Weights of a small masked image model.
Model: 2.2M parameters, encoder norm layernorm, decoder width 128.
Training: normuon at rate 0.0017, batches of 128.
Data: trained on regions of photos with short descriptions (Visual Genome), 12.5 epochs.
Rows from block 5 of the encoder of a small masked image model, named by matrix and row number. Rows with one number belong to one neuron. Each number is 50 + 15 x the weight over its row's rms, rounded and kept within 0 to 99. All counts start at 0.
After each neuron's rows are labels from the 100 images, of 14976, where the neuron reaches its largest size: "patch colour" is the nearest of a few named colours to the mean colour under the peak. Only what is clearly more common there than usual is listed. The data: regions of photos with short descriptions (Visual Genome).
# gate: MLP gate (encoder.blocks.5.mlp.gate.weight, 336x128), inputs 0-63
# fc1: MLP up (encoder.blocks.5.mlp.fc1.weight, 336x128), inputs 0-63
# fc2: MLP down (encoder.blocks.5.mlp.fc2.weight, 128x336, transposed), outputs 0-63

gate.301:36 31 50 59 39 36 09 29 48 56 61 41 41 49 36 43 58 52 37 50 95 59 80 63 24 56 49 48 50 61 48 71 32 45 47 56 43 61 70 41 49 49 56 50 46 77 50 17 51 61 40 43 46 69 56 64 33 36 46 26 33 53 75 49
fc1.301:38 76 64 61 46 53 27 54 58 59 49 73 67 68 81 48 55 58 47 39 26 56 25 56 71 31 59 47 62 76 48 26 69 58 67 46 46 70 39 74 55 34 18 68 47 55 47 42 41 49 79 68 29 58 69 27 45 44 52 45 65 34 64 44
fc2.301:20 65 34 76 34 57 59 59 48 45 64 28 36 53 33 51 69 54 43 50 48 64 69 25 68 37 66 47 64 41 66 53 52 70 74 45 55 74 76 39 47 53 54 52 48 39 52 28 12 35 60 49 37 93 49 62 59 61 54 35 40 54 67 45
patch colour: pink

gate.297:40 63 46 46 36 32 63 61 23 24 43 75 51 47 50 61 41 46 57 75 31 42 41 75 47 36 48 35 52 22 55 68 36 52 46 52 54 45 33 51 53 39 58 66 72 56 83 35 51 76 52 30 10 60 25 55 39 63 59 46 39 79 74 42
fc1.297:59 61 61 72 36 56 43 55 50 35 57 30 63 46 37 33 62 64 55 42 57 33 14 45 62 58 55 67 57 66 44 31 57 58 55 73 38 62 62 47 56 66 38 17 37 43 54 27 41 25 47 71 70 59 54 72 64 61 59 49 72 26 30 54
fc2.297:36 45 46 89 66 57 82 36 37 25 36 77 62 49 37 56 71 42 58 60 42 37 23 50 49 49 35 53 44 50 37 19 40 51 37 38 66 62 44 66 39 58 63 77 49 44 64 34 64 25 43 42 44 64 53 51 58 63 67 42 42 45 21 57
patch colour: cyan

gate.280:63 56 35 54 55 50 48 67 47 56 64 50 77 51 58 57 57 50 51 53 56 65 41 50 79 34 32 50 42 52 40 34 50 42 45 41 59 51 35 27 41 29 60 19 41 58 48 72 42 38 38 32 60 63 48 43 75 68 17 42 70 59 53 52
fc1.280:19 47 72 50 32 41 48 21 49 43 53 60 34 38 54 40 61 49 46 44 57 51 50 62 13 73 52 42 44 45 63 84 47 28 56 57 62 58 54 75 67 59 47 85 42 61 54 18 74 77 47 69 22 38 51 48 26 56 53 36 40 55 44 66
fc2.280:47 44 65 46 59 32 41 44 38 32 30 22 46 55 70 50 37 59 50 68 38 52 57 43 43 48 32 36 53 20 48 55 23 55 35 30 68 61 36 36 45 46 44 81 40 48 65 30 77 48 51 63 33 55 71 60 28 67 70 53 74 72 29 56
patch colour: orange

gate.99:28 62 60 92 54 70 73 44 41 49 40 53 64 25 67 49 76 30 60 62 51 61 30 21 79 37 36 53 51 30 47 61 34 70 28 74 35 71 50 54 69 36 30 46 17 69 43 61 45 74 54 54 42 31 21 53 58 44 69 68 41 29 51 78
fc1.99:61 49 62 51 41 65 31 57 51 50 48 47 65 63 62 58 44 42 72 17 22 45 29 52 69 56 44 64 35 46 72 48 66 55 57 55 60 33 16 50 49 59 81 08 34 74 49 50 48 28 50 49 53 51 43 58 78 38 32 68 54 40 48 60
fc2.99:45 43 50 24 52 31 76 46 45 44 52 19 56 40 58 24 52 54 86 49 48 44 37 45 44 42 32 69 31 43 48 49 60 55 65 39 58 46 69 30 32 64 68 48 46 23 37 78 66 47 53 37 55 49 42 80 65 27 55 35 65 73 49 47
patch colour: black

gate.144:70 62 43 69 54 45 45 32 62 55 35 64 43 60 55 50 29 35 34 48 67 49 55 33 52 28 83 77 33 74 37 27 52 42 11 74 54 65 40 35 25 36 32 19 54 35 40 69 36 68 29 67 28 50 72 13 48 63 75 22 72 62 46 32
fc1.144:56 31 35 35 42 43 46 46 25 48 51 35 54 62 41 45 88 65 42 57 42 47 31 79 46 53 33 29 53 27 48 70 40 55 92 32 43 43 65 55 56 74 69 59 55 61 42 23 64 51 75 45 56 73 20 83 59 30 39 42 25 43 36 69
fc2.144:49 67 58 50 64 62 51 27 57 59 23 81 20 66 37 58 71 58 25 88 58 57 62 54 34 32 67 64 50 77 51 55 65 51 28 45 66 55 50 41 51 54 49 45 54 56 56 35 45 23 28 58 44 40 41 44 44 53 62 51 62 53 32 31
patch colour: black

gate.136:48 21 47 59 32 54 36 48 26 42 34 51 45 80 52 56 52 59 63 64 59 46 70 34 55 71 35 54 50 15 56 44 35 41 69 70 70 64 56 37 44 51 51 32 37 33 26 79 39 42 29 45 60 71 69 40 64 43 44 23 26 64 38 50
fc1.136:41 69 49 61 34 81 81 26 36 62 43 65 47 75 66 44 66 45 73 65 69 43 69 72 56 36 56 53 59 70 32 86 54 47 40 25 29 63 34 24 48 24 44 74 30 29 58 60 52 60 49 71 34 38 46 57 40 42 54 16 52 46 55 65
fc2.136:41 84 45 41 48 83 69 38 38 48 46 49 42 64 50 43 39 63 74 50 84 47 62 77 57 45 58 68 65 65 50 75 55 51 51 25 31 83 34 47 57 34 49 63 44 18 46 48 53 61 38 41 47 48 51 49 36 27 38 19 48 43 53 49
patch colour: pink

gate.118:46 54 62 48 73 57 54 63 36 53 47 34 38 68 52 52 43 35 44 55 41 57 85 72 62 65 58 27 47 68 49 69 54 72 38 28 34 22 43 44 57 52 32 72 32 33 53 77 47 48 54 36 43 36 53 56 60 44 50 44 99 50 41 76
fc1.118:64 52 57 80 63 47 49 74 46 47 43 40 35 49 60 26 16 34 55 46 61 76 63 57 48 54 10 45 56 20 42 56 52 82 77 48 48 69 84 63 39 56 52 62 49 53 43 30 51 66 63 45 27 41 54 79 43 57 22 57 71 57 65 55
fc2.118:13 56 56 59 39 50 64 52 49 43 47 48 39 31 53 06 62 49 51 44 75 40 53 50 29 56 17 59 58 22 68 35 46 52 84 63 38 67 51 50 50 51 82 42 38 56 47 22 38 61 60 53 49 58 48 70 46 98 47 49 34 39 50 67
patch colour: black

gate.66:80 42 23 49 59 72 57 43 52 34 31 84 47 43 55 57 24 58 39 39 23 46 58 66 53 43 57 37 56 53 17 44 41 59 59 15 54 53 44 54 46 54 57 80 52 65 61 69 18 68 65 69 61 53 89 59 65 38 53 66 56 50 29 47
fc1.66:23 41 63 82 39 51 26 71 62 40 58 44 48 38 46 48 57 22 43 38 63 41 61 32 40 56 30 25 64 40 84 30 57 46 46 45 58 53 80 35 42 71 44 41 68 26 35 35 76 64 55 46 50 39 47 37 45 37 68 55 68 41 51 60
fc2.66:39 29 75 43 56 50 55 55 44 46 59 48 29 43 58 43 51 40 52 22 50 55 63 36 69 32 35 29 34 44 82 23 35 59 63 37 21 53 74 67 41 90 52 36 59 38 33 46 64 50 67 54 37 40 50 51 39 31 52 47 87 99 37 62
patch colour: grey

gate.105:60 33 56 72 56 50 41 47 54 15 62 55 21 60 51 52 60 66 37 57 52 53 34 70 53 61 85 31 36 70 27 65 10 63 71 37 32 20 24 41 66 61 28 70 57 70 57 76 43 59 29 53 81 55 60 54 29 47 57 53 68 51 52 29
fc1.105:34 71 38 25 44 47 72 68 51 56 60 49 67 27 41 34 59 30 62 58 47 40 58 46 53 41 31 66 54 34 64 47 58 55 48 67 74 63 58 62 33 52 58 23 42 57 23 25 34 64 59 53 00 20 70 47 77 53 50 44 39 44 45 54
fc2.105:29 38 55 65 40 42 78 45 52 54 59 72 63 62 69 88 52 36 24 48 38 56 47 57 75 44 53 22 55 44 51 64 45 36 54 37 27 13 13 46 47 65 54 56 40 78 34 41 44 21 35 47 50 24 47 38 55 68 56 58 59 43 54 52
patch colour: grey

gate.205:52 67 62 44 76 72 45 45 45 61 43 67 33 42 52 54 26 72 37 79 50 64 39 36 32 51 42 47 33 70 30 56 38 35 58 24 50 26 58 71 33 40 50 45 50 29 41 54 82 59 31 34 40 58 45 25 30 66 48 56 30 71 64 71
fc1.205:65 57 32 41 40 51 39 67 29 43 86 47 67 24 66 37 50 58 63 26 42 26 42 23 51 35 75 31 65 26 24 51 38 42 41 74 74 42 33 68 65 70 74 75 70 45 79 40 39 36 61 40 40 38 55 61 54 29 69 76 61 35 33 36
fc2.205:63 54 25 53 59 53 51 62 49 54 75 40 70 38 54 40 61 40 54 27 39 24 25 38 43 31 89 46 59 41 31 55 49 36 38 58 67 37 32 69 56 75 73 83 70 45 73 47 41 45 55 39 38 38 56 71 56 42 69 61 64 23 43 36
patch colour: pink

gate.11:56 53 25 69 74 55 52 26 42 71 38 68 44 41 70 56 61 61 68 30 43 59 64 31 30 30 69 54 56 76 49 47 58 42 63 77 75 35 65 72 57 58 57 60 42 45 70 37 46 54 22 61 45 29 59 62 43 63 31 26 54 62 34 57
fc1.11:62 51 42 21 49 63 33 47 41 64 52 50 65 64 54 62 68 44 18 17 56 37 87 55 63 73 52 82 52 34 54 39 41 72 72 31 53 56 41 42 55 17 75 39 47 39 66 64 43 21 56 38 80 52 35 29 56 62 31 65 50 38 57 46
fc2.11:40 39 47 57 45 50 39 58 43 40 42 75 58 21 47 62 54 07 29 59 60 54 53 78 34 44 30 80 65 24 52 66 40 47 46 44 59 39 69 47 63 34 45 47 60 55 14 70 48 46 72 38 43 72 49 32 47 61 60 54 27 22 44 39
patch colour: grey

gate.272:39 57 42 63 67 64 46 50 43 51 56 43 69 50 45 17 47 48 74 67 34 70 24 51 67 59 30 18 49 69 55 63 15 38 42 49 76 51 53 52 51 52 30 53 34 52 43 57 38 62 32 52 23 27 59 23 57 38 35 44 33 60 46 56
fc1.272:61 38 56 18 48 35 45 36 67 40 73 61 61 45 63 69 77 73 47 37 71 51 62 33 38 49 45 82 65 45 47 35 66 66 55 64 26 57 48 47 86 49 62 37 82 58 39 49 54 52 69 39 70 50 37 71 52 59 62 34 72 54 48 60
fc2.272:36 32 53 84 44 57 76 56 51 63 18 58 20 37 54 49 56 10 42 72 37 76 55 55 62 39 11 31 48 35 38 64 36 57 22 41 61 66 40 60 63 25 54 49 37 61 51 58 36 68 47 61 43 35 61 24 17 57 79 49 21 35 49 55
patch colour: grey

gate.121:44 58 25 61 47 41 77 66 69 52 35 50 53 51 66 40 39 33 31 55 24 60 79 27 29 55 32 49 35 50 42 38 78 48 55 33 36 53 35 45 75 46 62 38 57 29 88 38 37 61 67 46 60 58 51 61 61 69 77 58 69 60 44 43
fc1.121:43 38 74 70 52 33 55 46 39 25 39 69 78 44 59 52 38 23 67 58 44 55 52 58 27 93 64 36 70 74 49 51 40 46 40 34 66 70 39 60 47 34 47 50 51 78 44 28 64 51 38 64 50 61 45 49 70 65 53 42 56 47 60 29
fc2.121:48 50 54 62 61 34 63 51 75 45 33 59 79 42 44 32 37 46 48 54 39 47 66 46 18 60 52 28 66 79 42 41 86 33 64 33 38 67 39 58 36 23 29 64 81 49 49 44 60 56 70 51 40 64 68 69 80 68 69 44 48 60 53 33
patch colour: brown

gate.334:33 45 31 56 53 44 48 42 56 59 60 29 54 66 44 83 27 65 49 35 08 39 74 47 48 46 46 44 42 32 47 49 37 46 26 57 39 94 55 47 47 42 54 19 42 48 40 46 53 74 60 79 38 44 37 21 65 72 48 41 46 47 58 67
fc1.334:64 47 76 40 41 65 31 64 38 46 08 58 46 47 69 45 63 38 50 55 70 51 46 38 54 61 47 42 59 52 65 56 59 59 84 48 42 23 45 49 48 80 57 77 54 65 55 54 42 42 23 37 49 53 55 76 20 37 45 58 37 70 56 39
fc2.334:54 48 36 38 65 46 55 44 66 64 75 35 31 80 37 71 34 67 56 37 24 41 86 40 52 41 57 19 36 34 44 63 39 37 17 37 40 74 69 67 30 17 30 09 47 37 55 53 55 59 62 67 49 44 37 22 53 87 43 47 33 58 55 56
patch colour: pink

gate.133:23 52 69 71 45 39 85 75 44 72 38 23 43 57 52 41 68 62 67 48 61 40 62 44 41 38 36 68 37 35 32 48 30 38 56 67 49 69 35 56 68 65 44 61 51 67 47 57 54 65 21 52 24 30 60 42 56 36 54 45 94 45 71 61
fc1.133:26 42 69 60 29 23 82 51 37 53 46 26 52 53 52 54 51 46 62 27 68 29 83 58 39 45 57 50 43 73 34 49 61 43 46 77 37 53 44 53 59 48 36 68 29 58 76 43 49 32 29 60 51 48 49 48 56 65 61 14 78 37 89 57
fc2.133:47 52 43 36 44 58 25 19 65 47 60 46 68 46 35 46 24 81 70 26 53 48 50 58 64 62 48 40 29 74 30 52 64 39 42 45 56 62 72 48 53 40 40 67 54 69 63 47 39 55 43 78 67 33 52 48 62 59 62 06 70 30 54 49
patch colour: black

gate.120:42 66 54 64 56 38 55 61 60 27 42 71 37 55 47 60 82 43 50 67 38 52 41 69 55 64 45 40 40 52 62 19 75 66 52 47 34 52 58 43 35 42 35 43 52 08 34 76 43 33 42 69 19 67 38 37 54 63 52 62 43 52 74 28
fc1.120:73 53 57 59 51 65 40 53 34 64 42 32 49 30 37 56 39 56 37 52 39 56 35 38 33 47 64 44 49 41 46 78 51 37 25 45 73 38 56 64 42 57 47 52 31 74 46 08 64 66 42 36 71 33 45 38 49 65 34 52 57 72 46 46
fc2.120:76 63 52 71 39 50 79 41 54 29 30 84 56 69 40 63 17 39 57 47 62 55 78 38 47 88 52 25 53 69 46 41 72 58 54 37 28 63 52 71 47 65 44 54 29 51 36 60 57 43 29 57 45 46 54 52 44 80 55 29 55 71 34 30
patch colour: pink

gate.177:21 41 68 53 43 62 64 62 83 53 62 31 60 40 67 47 33 47 36 41 52 42 40 68 23 52 34 21 70 46 38 37 36 49 50 63 47 32 51 48 35 49 44 39 49 47 56 38 71 35 70 70 47 21 74 48 54 61 47 44 69 51 17 57
fc1.177:02 19 50 41 35 45 43 47 71 31 55 25 42 23 48 58 71 61 68 31 70 52 32 53 35 61 39 34 64 30 79 34 57 51 77 71 26 53 57 44 44 39 60 43 49 33 67 52 39 44 59 85 59 45 44 29 25 39 51 78 42 41 68 43
fc2.177:48 79 53 52 56 61 43 24 14 50 56 52 35 62 38 65 46 53 51 40 72 61 17 21 44 34 19 69 48 46 68 66 73 51 52 34 64 52 59 42 75 76 60 48 37 63 44 61 33 58 35 37 63 74 24 43 39 52 55 24 71 66 65 68
patch colour: grey

gate.98:49 44 80 41 45 52 34 33 56 36 42 61 52 48 38 47 29 50 56 65 32 67 37 44 66 50 55 47 40 41 52 47 39 67 37 48 58 38 35 47 69 68 14 72 43 45 51 47 46 46 67 48 21 60 80 51 22 49 63 35 38 41 54 68
fc1.98:58 55 59 52 54 51 41 51 67 42 41 43 23 41 55 68 75 58 60 50 64 75 60 56 58 36 70 44 57 48 40 64 32 75 27 64 40 40 46 53 81 75 29 89 47 63 59 39 79 35 79 64 32 54 48 48 59 39 58 45 37 41 50 73
fc2.98:55 24 23 30 45 71 52 44 52 41 41 24 53 52 39 59 78 71 55 56 37 47 49 46 63 36 61 58 39 35 68 40 49 34 74 33 40 50 51 55 61 66 54 63 52 42 46 44 74 59 60 47 52 62 54 52 65 88 44 45 32 19 62 52
patch colour: black

gate.321:24 78 66 61 56 52 33 32 66 47 50 63 75 66 59 33 51 23 53 37 65 63 51 41 68 70 39 64 27 30 52 40 38 57 62 37 38 68 62 56 35 57 70 57 43 44 49 58 65 51 42 50 36 74 47 06 69 39 67 77 40 40 61 52
fc1.321:79 26 47 48 64 49 55 56 35 60 50 24 55 62 61 70 44 76 56 66 38 35 42 61 45 32 74 32 68 53 52 51 29 42 48 52 51 52 42 52 57 54 25 27 49 59 49 42 23 53 77 53 47 35 54 99 47 35 27 40 59 64 24 62
fc2.321:38 94 65 39 47 53 64 32 43 58 58 76 32 30 45 37 59 35 52 46 83 58 63 59 52 43 55 40 41 31 43 39 64 60 58 38 29 53 67 53 54 62 46 44 50 66 33 54 68 42 37 33 18 63 67 34 49 61 95 50 34 55 63 24
patch colour: brown

gate.156:51 24 44 50 64 31 62 50 35 36 65 79 45 60 54 94 36 22 67 37 78 52 46 58 54 55 38 14 66 61 85 35 50 54 11 24 52 68 48 45 79 35 52 62 58 67 57 73 31 41 44 61 37 34 65 60 56 03 51 42 42 63 49 66
fc1.156:64 53 39 18 58 26 56 42 57 58 36 35 63 49 55 48 68 20 61 57 56 65 57 44 64 17 77 35 38 64 63 34 49 40 46 36 56 26 48 64 69 55 55 52 60 65 60 34 34 41 64 53 68 13 60 87 59 48 29 60 84 44 19 64
fc2.156:42 52 37 09 49 26 48 56 70 42 42 42 46 61 55 57 63 25 59 62 49 73 64 37 51 07 69 37 59 62 49 48 67 51 45 37 65 45 38 66 67 67 71 40 69 60 64 23 41 47 74 50 67 37 46 56 73 46 42 62 84 52 21 58
patch colour: green