A small masked image model, trained from scratch.
Model: 2.2M parameters, 32-pixel images, encoder arch vit, encoder norm layernorm, encoder activation geglu, encoder patch size [4, 4], encoder layers 8, encoder width 128, decoder width 128.
Training: normuon at rate 0.0017, 19800 steps, batches of 128.
Data: trained on regions of photos with short descriptions (Visual Genome), 203450 training examples, 12.5 epochs.
Rows from block 3 of the encoder of a small masked image model, named by matrix and row number. Rows with one number belong to one neuron. Each number is 500 + 50 x the weight over its row's rms, rounded and kept within 0 to 999. All counts start at 0. Numbers have three digits each.
Before each neuron's rows are labels from the 100 images, of 14976, where the neuron reaches its largest size: "patch colour" is the nearest of a few named colours to the mean colour under the peak. Only what is clearly more common there than usual is listed. The data: regions of photos with short descriptions (Visual Genome). In brackets: how many of the 100, against the usual share in percent.
# gate: MLP gate (encoder.blocks.3.mlp.gate.weight, 336x128), inputs 0-42
# fc1: MLP up (encoder.blocks.3.mlp.fc1.weight, 336x128), inputs 0-42
# fc2: MLP down (encoder.blocks.3.mlp.fc2.weight, 128x336, transposed), outputs 0-42

patch colour: grey (73 vs 35.5)
gate.201:462413535529501506539461513460432393544397519516501389586544530447470435418506469525513501518563498493413467582472497502498469541
fc1.201:503485512452525607550568460514580551502558588471547484510530515494488512578497587559456404409536470532485519470528457508497404467
fc2.201:512435512498471430456459632587471515525533515553520425529486376449556448480482480475500493466490542530462437525448567553487522576

patch colour: brown (66 vs 32.6)
gate.315:485590529512498600415541449380472434518478534460507508477465608439449430467524502563531583531486490438553465554526511491530531528
fc1.315:444515496465416608558504487464457544441531494526583426463442386434485495478486544563479408418523521466595531519517453490487477593
fc2.315:488477485493599396510425515533495535366535442549474574492505577478481561521550446508422565547478482508424413469482427470500487529

patch colour: grey (66 vs 35.5)
gate.26:566556409493521556424572546511469564466470536556529445518547466574484484510568416464525558467540475532504401403535545539415452512
fc1.26:488542405592471524548425505449554454578442494498554465492589522446517553450499532496432481434578532408528470563525500465553488491
fc2.26:526567451453581535509516491482422479513497516563614486481540482569446533485551483444438462499519492511607517471591505472512447518

patch colour: brown (64 vs 32.6)
gate.317:482487592537434535490581449549585493480476514466574411498449489542591508453380521514494382524572528527485521440541460477432563495
fc1.317:525533466490460488458535466599495443385608488558495436454430450591483567453441517437452514568418497473501474466541417527470586481
fc2.317:423480541574510504519519564600490434472480476519450524527481549525569530526619507435441437479618501539499536520474526544572546512

patch colour: brown (62 vs 32.6)
gate.332:424568533489453544468600461520540524546478515392438507454457441483515427489482528548522515484504514546573489474432476472549505487
fc1.332:430526552450484541397504511512487523431548528471481609482449562543593394451556505505433513541504527478631551516540491520430490509
fc2.332:550435461515502438605437484528521380510498558584516437607557485529478566494463549494514493524467471475463556476524531499463454462

patch colour: brown (82 vs 32.6)
gate.184:595518401516528495519472507453443470499516514507518494487552524520504475546515488529451498397440532503469574521580548457486509496
fc1.184:418499579498465469453538572496506579505419456558443501475445472445554527515541483509513527611552477446436457543432442558543511497
fc2.184:530410487536474439537433615398500530471552477521550475571499432529505424539483481504504485507518448541471533506556573499460443482

patch colour: grey (72 vs 35.5)
gate.214:493475526553435545468499553440409542483403489468536539544492504535464458559593505582513486475465568422554518461484587550554451570
fc1.214:573519495462488496476511467533508443412634439600507505560515571531554566432417562456548551515499436549440462518501489434466492463
fc2.214:559487536479477483561630470550449532423507472549533442488510519563455504543460517526490522601480425481534399556513495456479537506

patch colour: brown (79 vs 32.6)
gate.14:481540467532473399510564422532450465519477618425488531545522508515564473498507482542528490473426536518582476531416552523468533443
fc1.14:517570526501454385523628438502508481545398568428479488523457532484520478570446561463509451474473485598467511559456568506537546492
fc2.14:484513426434514551439519528546484567582354499469571525532489458563509516451440487509483541522475483451477482514479487430433540479

patch colour: grey (61 vs 35.5)
gate.59:579427495520454455490524498427534624464510430604511451559530488571554563453470542495495503510546500505512499528524503497501482458
fc1.59:542463448526598540447402516471483479497479490447528492451476601528464503560550415503442606575438448511407489433491560526448522574
fc2.59:540459488530463523437543491427508510519476590511543541572487503525502421468472526494538447434470560610482551509498486445400511495

patch colour: brown (69 vs 32.6)
gate.165:487563552534459480506454539486453512472428510532494545557458435521434451507538528427468490570477464513496467544521573446471473515
fc1.165:503494522414502516575448431504457502560440501513477500533547542454442500457513468478458410525460607479542519494558464430530545508
fc2.165:548523579511566521465528474462577493493548511447439476453485521510553545502518467439539443464561559592494513456522550537488473507

patch colour: pink (40 vs 9.4)
gate.29:455439548457547455501519535568475542436526458551540468576480452564440515472504420568418518445488459552490437451515400412443504490
fc1.29:480401534529496470513479533557432571452555473583599446584473473580462457444468436511376509470451503517490531485425370506508441573
fc2.29:548515455507457509420455569499560507476649559489550441513508465507452483575562528524512501488427579467526599498496537508583461554

patch colour: brown (66 vs 32.6)
gate.292:486508496564487543516559609471544539644469479469512497435530394535554534418550493459499510564578491546456450470481517407527507496
fc1.292:431502472397502502495462424466480471482568525499470447576466540458466520516490498549552504402471414502512400593431505526527516471
fc2.292:492615578593486491498548506459488583492411566525411533462512487557534435517500461489527499469526617509421486489464490488521442411

patch colour: pink (32 vs 9.4)
gate.217:501442444536553487504510470500617546501462419488504498458525425448479522458564461534389534457499459585503444443421433481432501507
fc1.217:520481516492424397487505467500546504484566515577558424557561474527514397526518525536553515527484556442506625627461501540534478530
fc2.217:481503534519441489391598552544564509467541454484456491410560565599542496544532566555467560491437513476452571499425463484461510531

patch colour: brown (60 vs 32.6)
gate.330:487412524573433494577568453508525454585570522504455437467492455432595584534498473438538524449514459480456455548358560524511501442
fc1.330:500514486482602487439483518553515486517468524475582500459553495494499525466470464488494523495514552511464502451529509490424472541
fc2.330:531442497612434538535468427586479516509466541541393529560503502520486492623561452471493494445489544514410494504425541505539501523

patch colour: grey (74 vs 35.5)
gate.131:411362512477508501483499486440491507415627550537534580525489474449471632472474396479521573518542456531607526476540480496541536500
fc1.131:553519514483501452496483460490584590433487467492521400506619567456558486563577533441431431504533541527533397612566511541486458554
fc2.131:457532471527570504488555543515414461426596497477542531490500455461471536506533427516504530613476510536523534478437517515550536554

patch colour: brown (69 vs 32.6)
gate.16:509512616579540501477487483478526420514511560539473448509417551587473445584448448525503574524481464452386529519437445501563498533
fc1.16:531505574435521594501558516495477523529544462581545477416592459453582486459527540535531443478501449552548541504454523524484460420
fc2.16:585506552512627482462527519479519447555479572598510473424511502524507450497449477496476485485512410420429529571549499540432508461

patch colour: grey (68 vs 35.5)
gate.181:472438458507473516511436531512523571537548492587456531465453497449495556538455499553465531466536449581463499493436509427535506641
fc1.181:515596477492507532462566513506495561464562494505413495453434484458432518548471520547542548603517457512542528521468523570514478541
fc2.181:482413508442519522465460594516479572478539508546496521505463513528509482484543564471559472482543447503620571469587468473465466476

patch colour: grey (74 vs 35.5)
gate.64:462356554466555469525490437502499561540486455519496476388471496515452504492493498542561426473504532578579558497544470499567430499
fc1.64:475359553479498560598510457507467516659490552486491549440485526500504508545522485418596435484515531502500457478501460535535425437
fc2.64:561528476505453491420527409480513491427512552484514451527505540421508547499495508539478523541509423532466472519444528507451577550

patch colour: grey (60 vs 35.5)
gate.126:543479459396507572454515565453439551539515562475491520548606482513433555498520519419533479532513536487458461569444508463484453497
fc1.126:537524430516446473602484425582556537499545541470535481476550436542528478486484443541551476473532521439510564462452491481505535406
fc2.126:556530525440536458392481618541429567491537500516491563488525539453376540465533458516482458527487526467413492540565510487508559523

patch colour: grey (62 vs 35.5)
gate.2:504426585474484584480555355458517579455527530541575484505415526529487537494496445429629499575514574548479501492498496450455560521
fc1.2:591488533401508573501589429512555527513543510525526474468432425484583468469470512426516494554501445535457573556483492484425556569
fc2.2:527564442508556492463495549500469482510535528466472502540493436507499455445467451508391525445493409414498556533543466563414382578

patch colour: brown (63 vs 32.6)
gate.231:463533546499466443483503414480520515469576613459535502550498444538521482455560481469426579537407418483498446450472596513579486501
fc1.231:496506487436516507512553568522516504512511443586448472571479516527481506520457530550516501478524535458450609595474504537465442511
fc2.231:514488525375526502510523522477501562488476561534428444581386449589503482513462476501469494436447525489511496440451665517530487516

patch colour: grey (68 vs 35.5)
gate.237:500511461517503536588529492531501556540524512387536536519613441460487472551560576510528452569500521559534459549579481535416498523
fc1.237:430448489524516535425478455546519447470423541598510546594525530512502543448533427481524520378511417479582564449433543561503491555
fc2.237:424487414523554505489514561448592502410528507461602564523495498428506516508495498622485529470594507478543490543546487484446493539

patch colour: grey (64 vs 35.5)
gate.134:458500452475435505522562519448498527503485461524541463421564511476499446550450543479475532531556495572596470501621435493396442474
fc1.134:557539471551523525553500422385517519442551385540482443446488474476488412538503585457402581510469474522532413504634450513453505493
fc2.134:478516500510486487519480520481427452501524526493475531550432490499451580486583453518372497588527474421484417433502560489561572431

patch colour: brown (78 vs 32.6)
gate.9:433554422547386641480514516523485507488446504433488503529561371528527502501489515502474554520477533502439522612470471553430575486
fc1.9:520481475512434580545454491507525423477569475455558502533512545536504451514444396536414518478513496466564519573438553492401526515
fc2.9:493434480424482490449447493555380539360442501515547540511479642571515505493473557557482487529454485476482499531462531465493514504

patch colour: grey (69 vs 35.5)
gate.28:510476324502534502495456461559503550524490477583511538549516574500447493421482552534429575523427511541498548441507541581562556468
fc1.28:449430458491607453458443492511499565504491447577579494536481529475421567581502490502449483496409475514491502498494455467548544482
fc2.28:478494577561421493509492588492550415463486530399478490474503513556555481494597461435580451487457506581602491406498457444452477476

patch colour: brown (62 vs 32.6)
gate.287:459633526626490554559484485429520391500488531529558375507491386481479448515425534459470445527556521478451542541543456483500479475
fc1.287:414535476415420506478519497553459573426455461523421561422495504552532504495476436553573460493523473484466508451517525566495407446
fc2.287:522526604619538529484454506530489474585469521517640351529463479463451460507535528452522574555521471439490474543586558477456612499

patch colour: grey (63 vs 35.5)
gate.133:508518520505480545535481508472569481459584471527503499464555446523524503557430512448467536481353477467614562533543483523598513455
fc1.133:544479517446543543398531446491602540563466532478364564499497567518468487536480495450538569464475491484500359525541429508529513437
fc2.133:561497508522419488466466452495474505486526430538480544608505484442469502455538545427507512542430381520484537482558406568500499495

patch colour: brown (60 vs 32.6)
gate.202:456483465548511573589503438433482576419532553462490587478516523598470526557429481555474509482516455398540421517450423499500547485
fc1.202:649540412480407563543502479525517561517517465504499579472526499475499569486455502478494567449511519543509542499527570542479504510
fc2.202:546505449469628525546570408533496552558548575523465570463555504582432480497477462485486420550547451486489537559491423534572594416

patch colour: grey (84 vs 35.5)
gate.316:487522472496528596528549526524486507459396519493400549501482475402605580464449604445652541486468572577519467481483533499440459510
fc1.316:439448436513475558494458558536584512589539542588486546563503532486561492532464579482534609469515488483434487510495536460494482509
fc2.316:446565488426437493486553508519528502519503468493573527509510548429537575452564548484513461475501527415482566434482472592459496452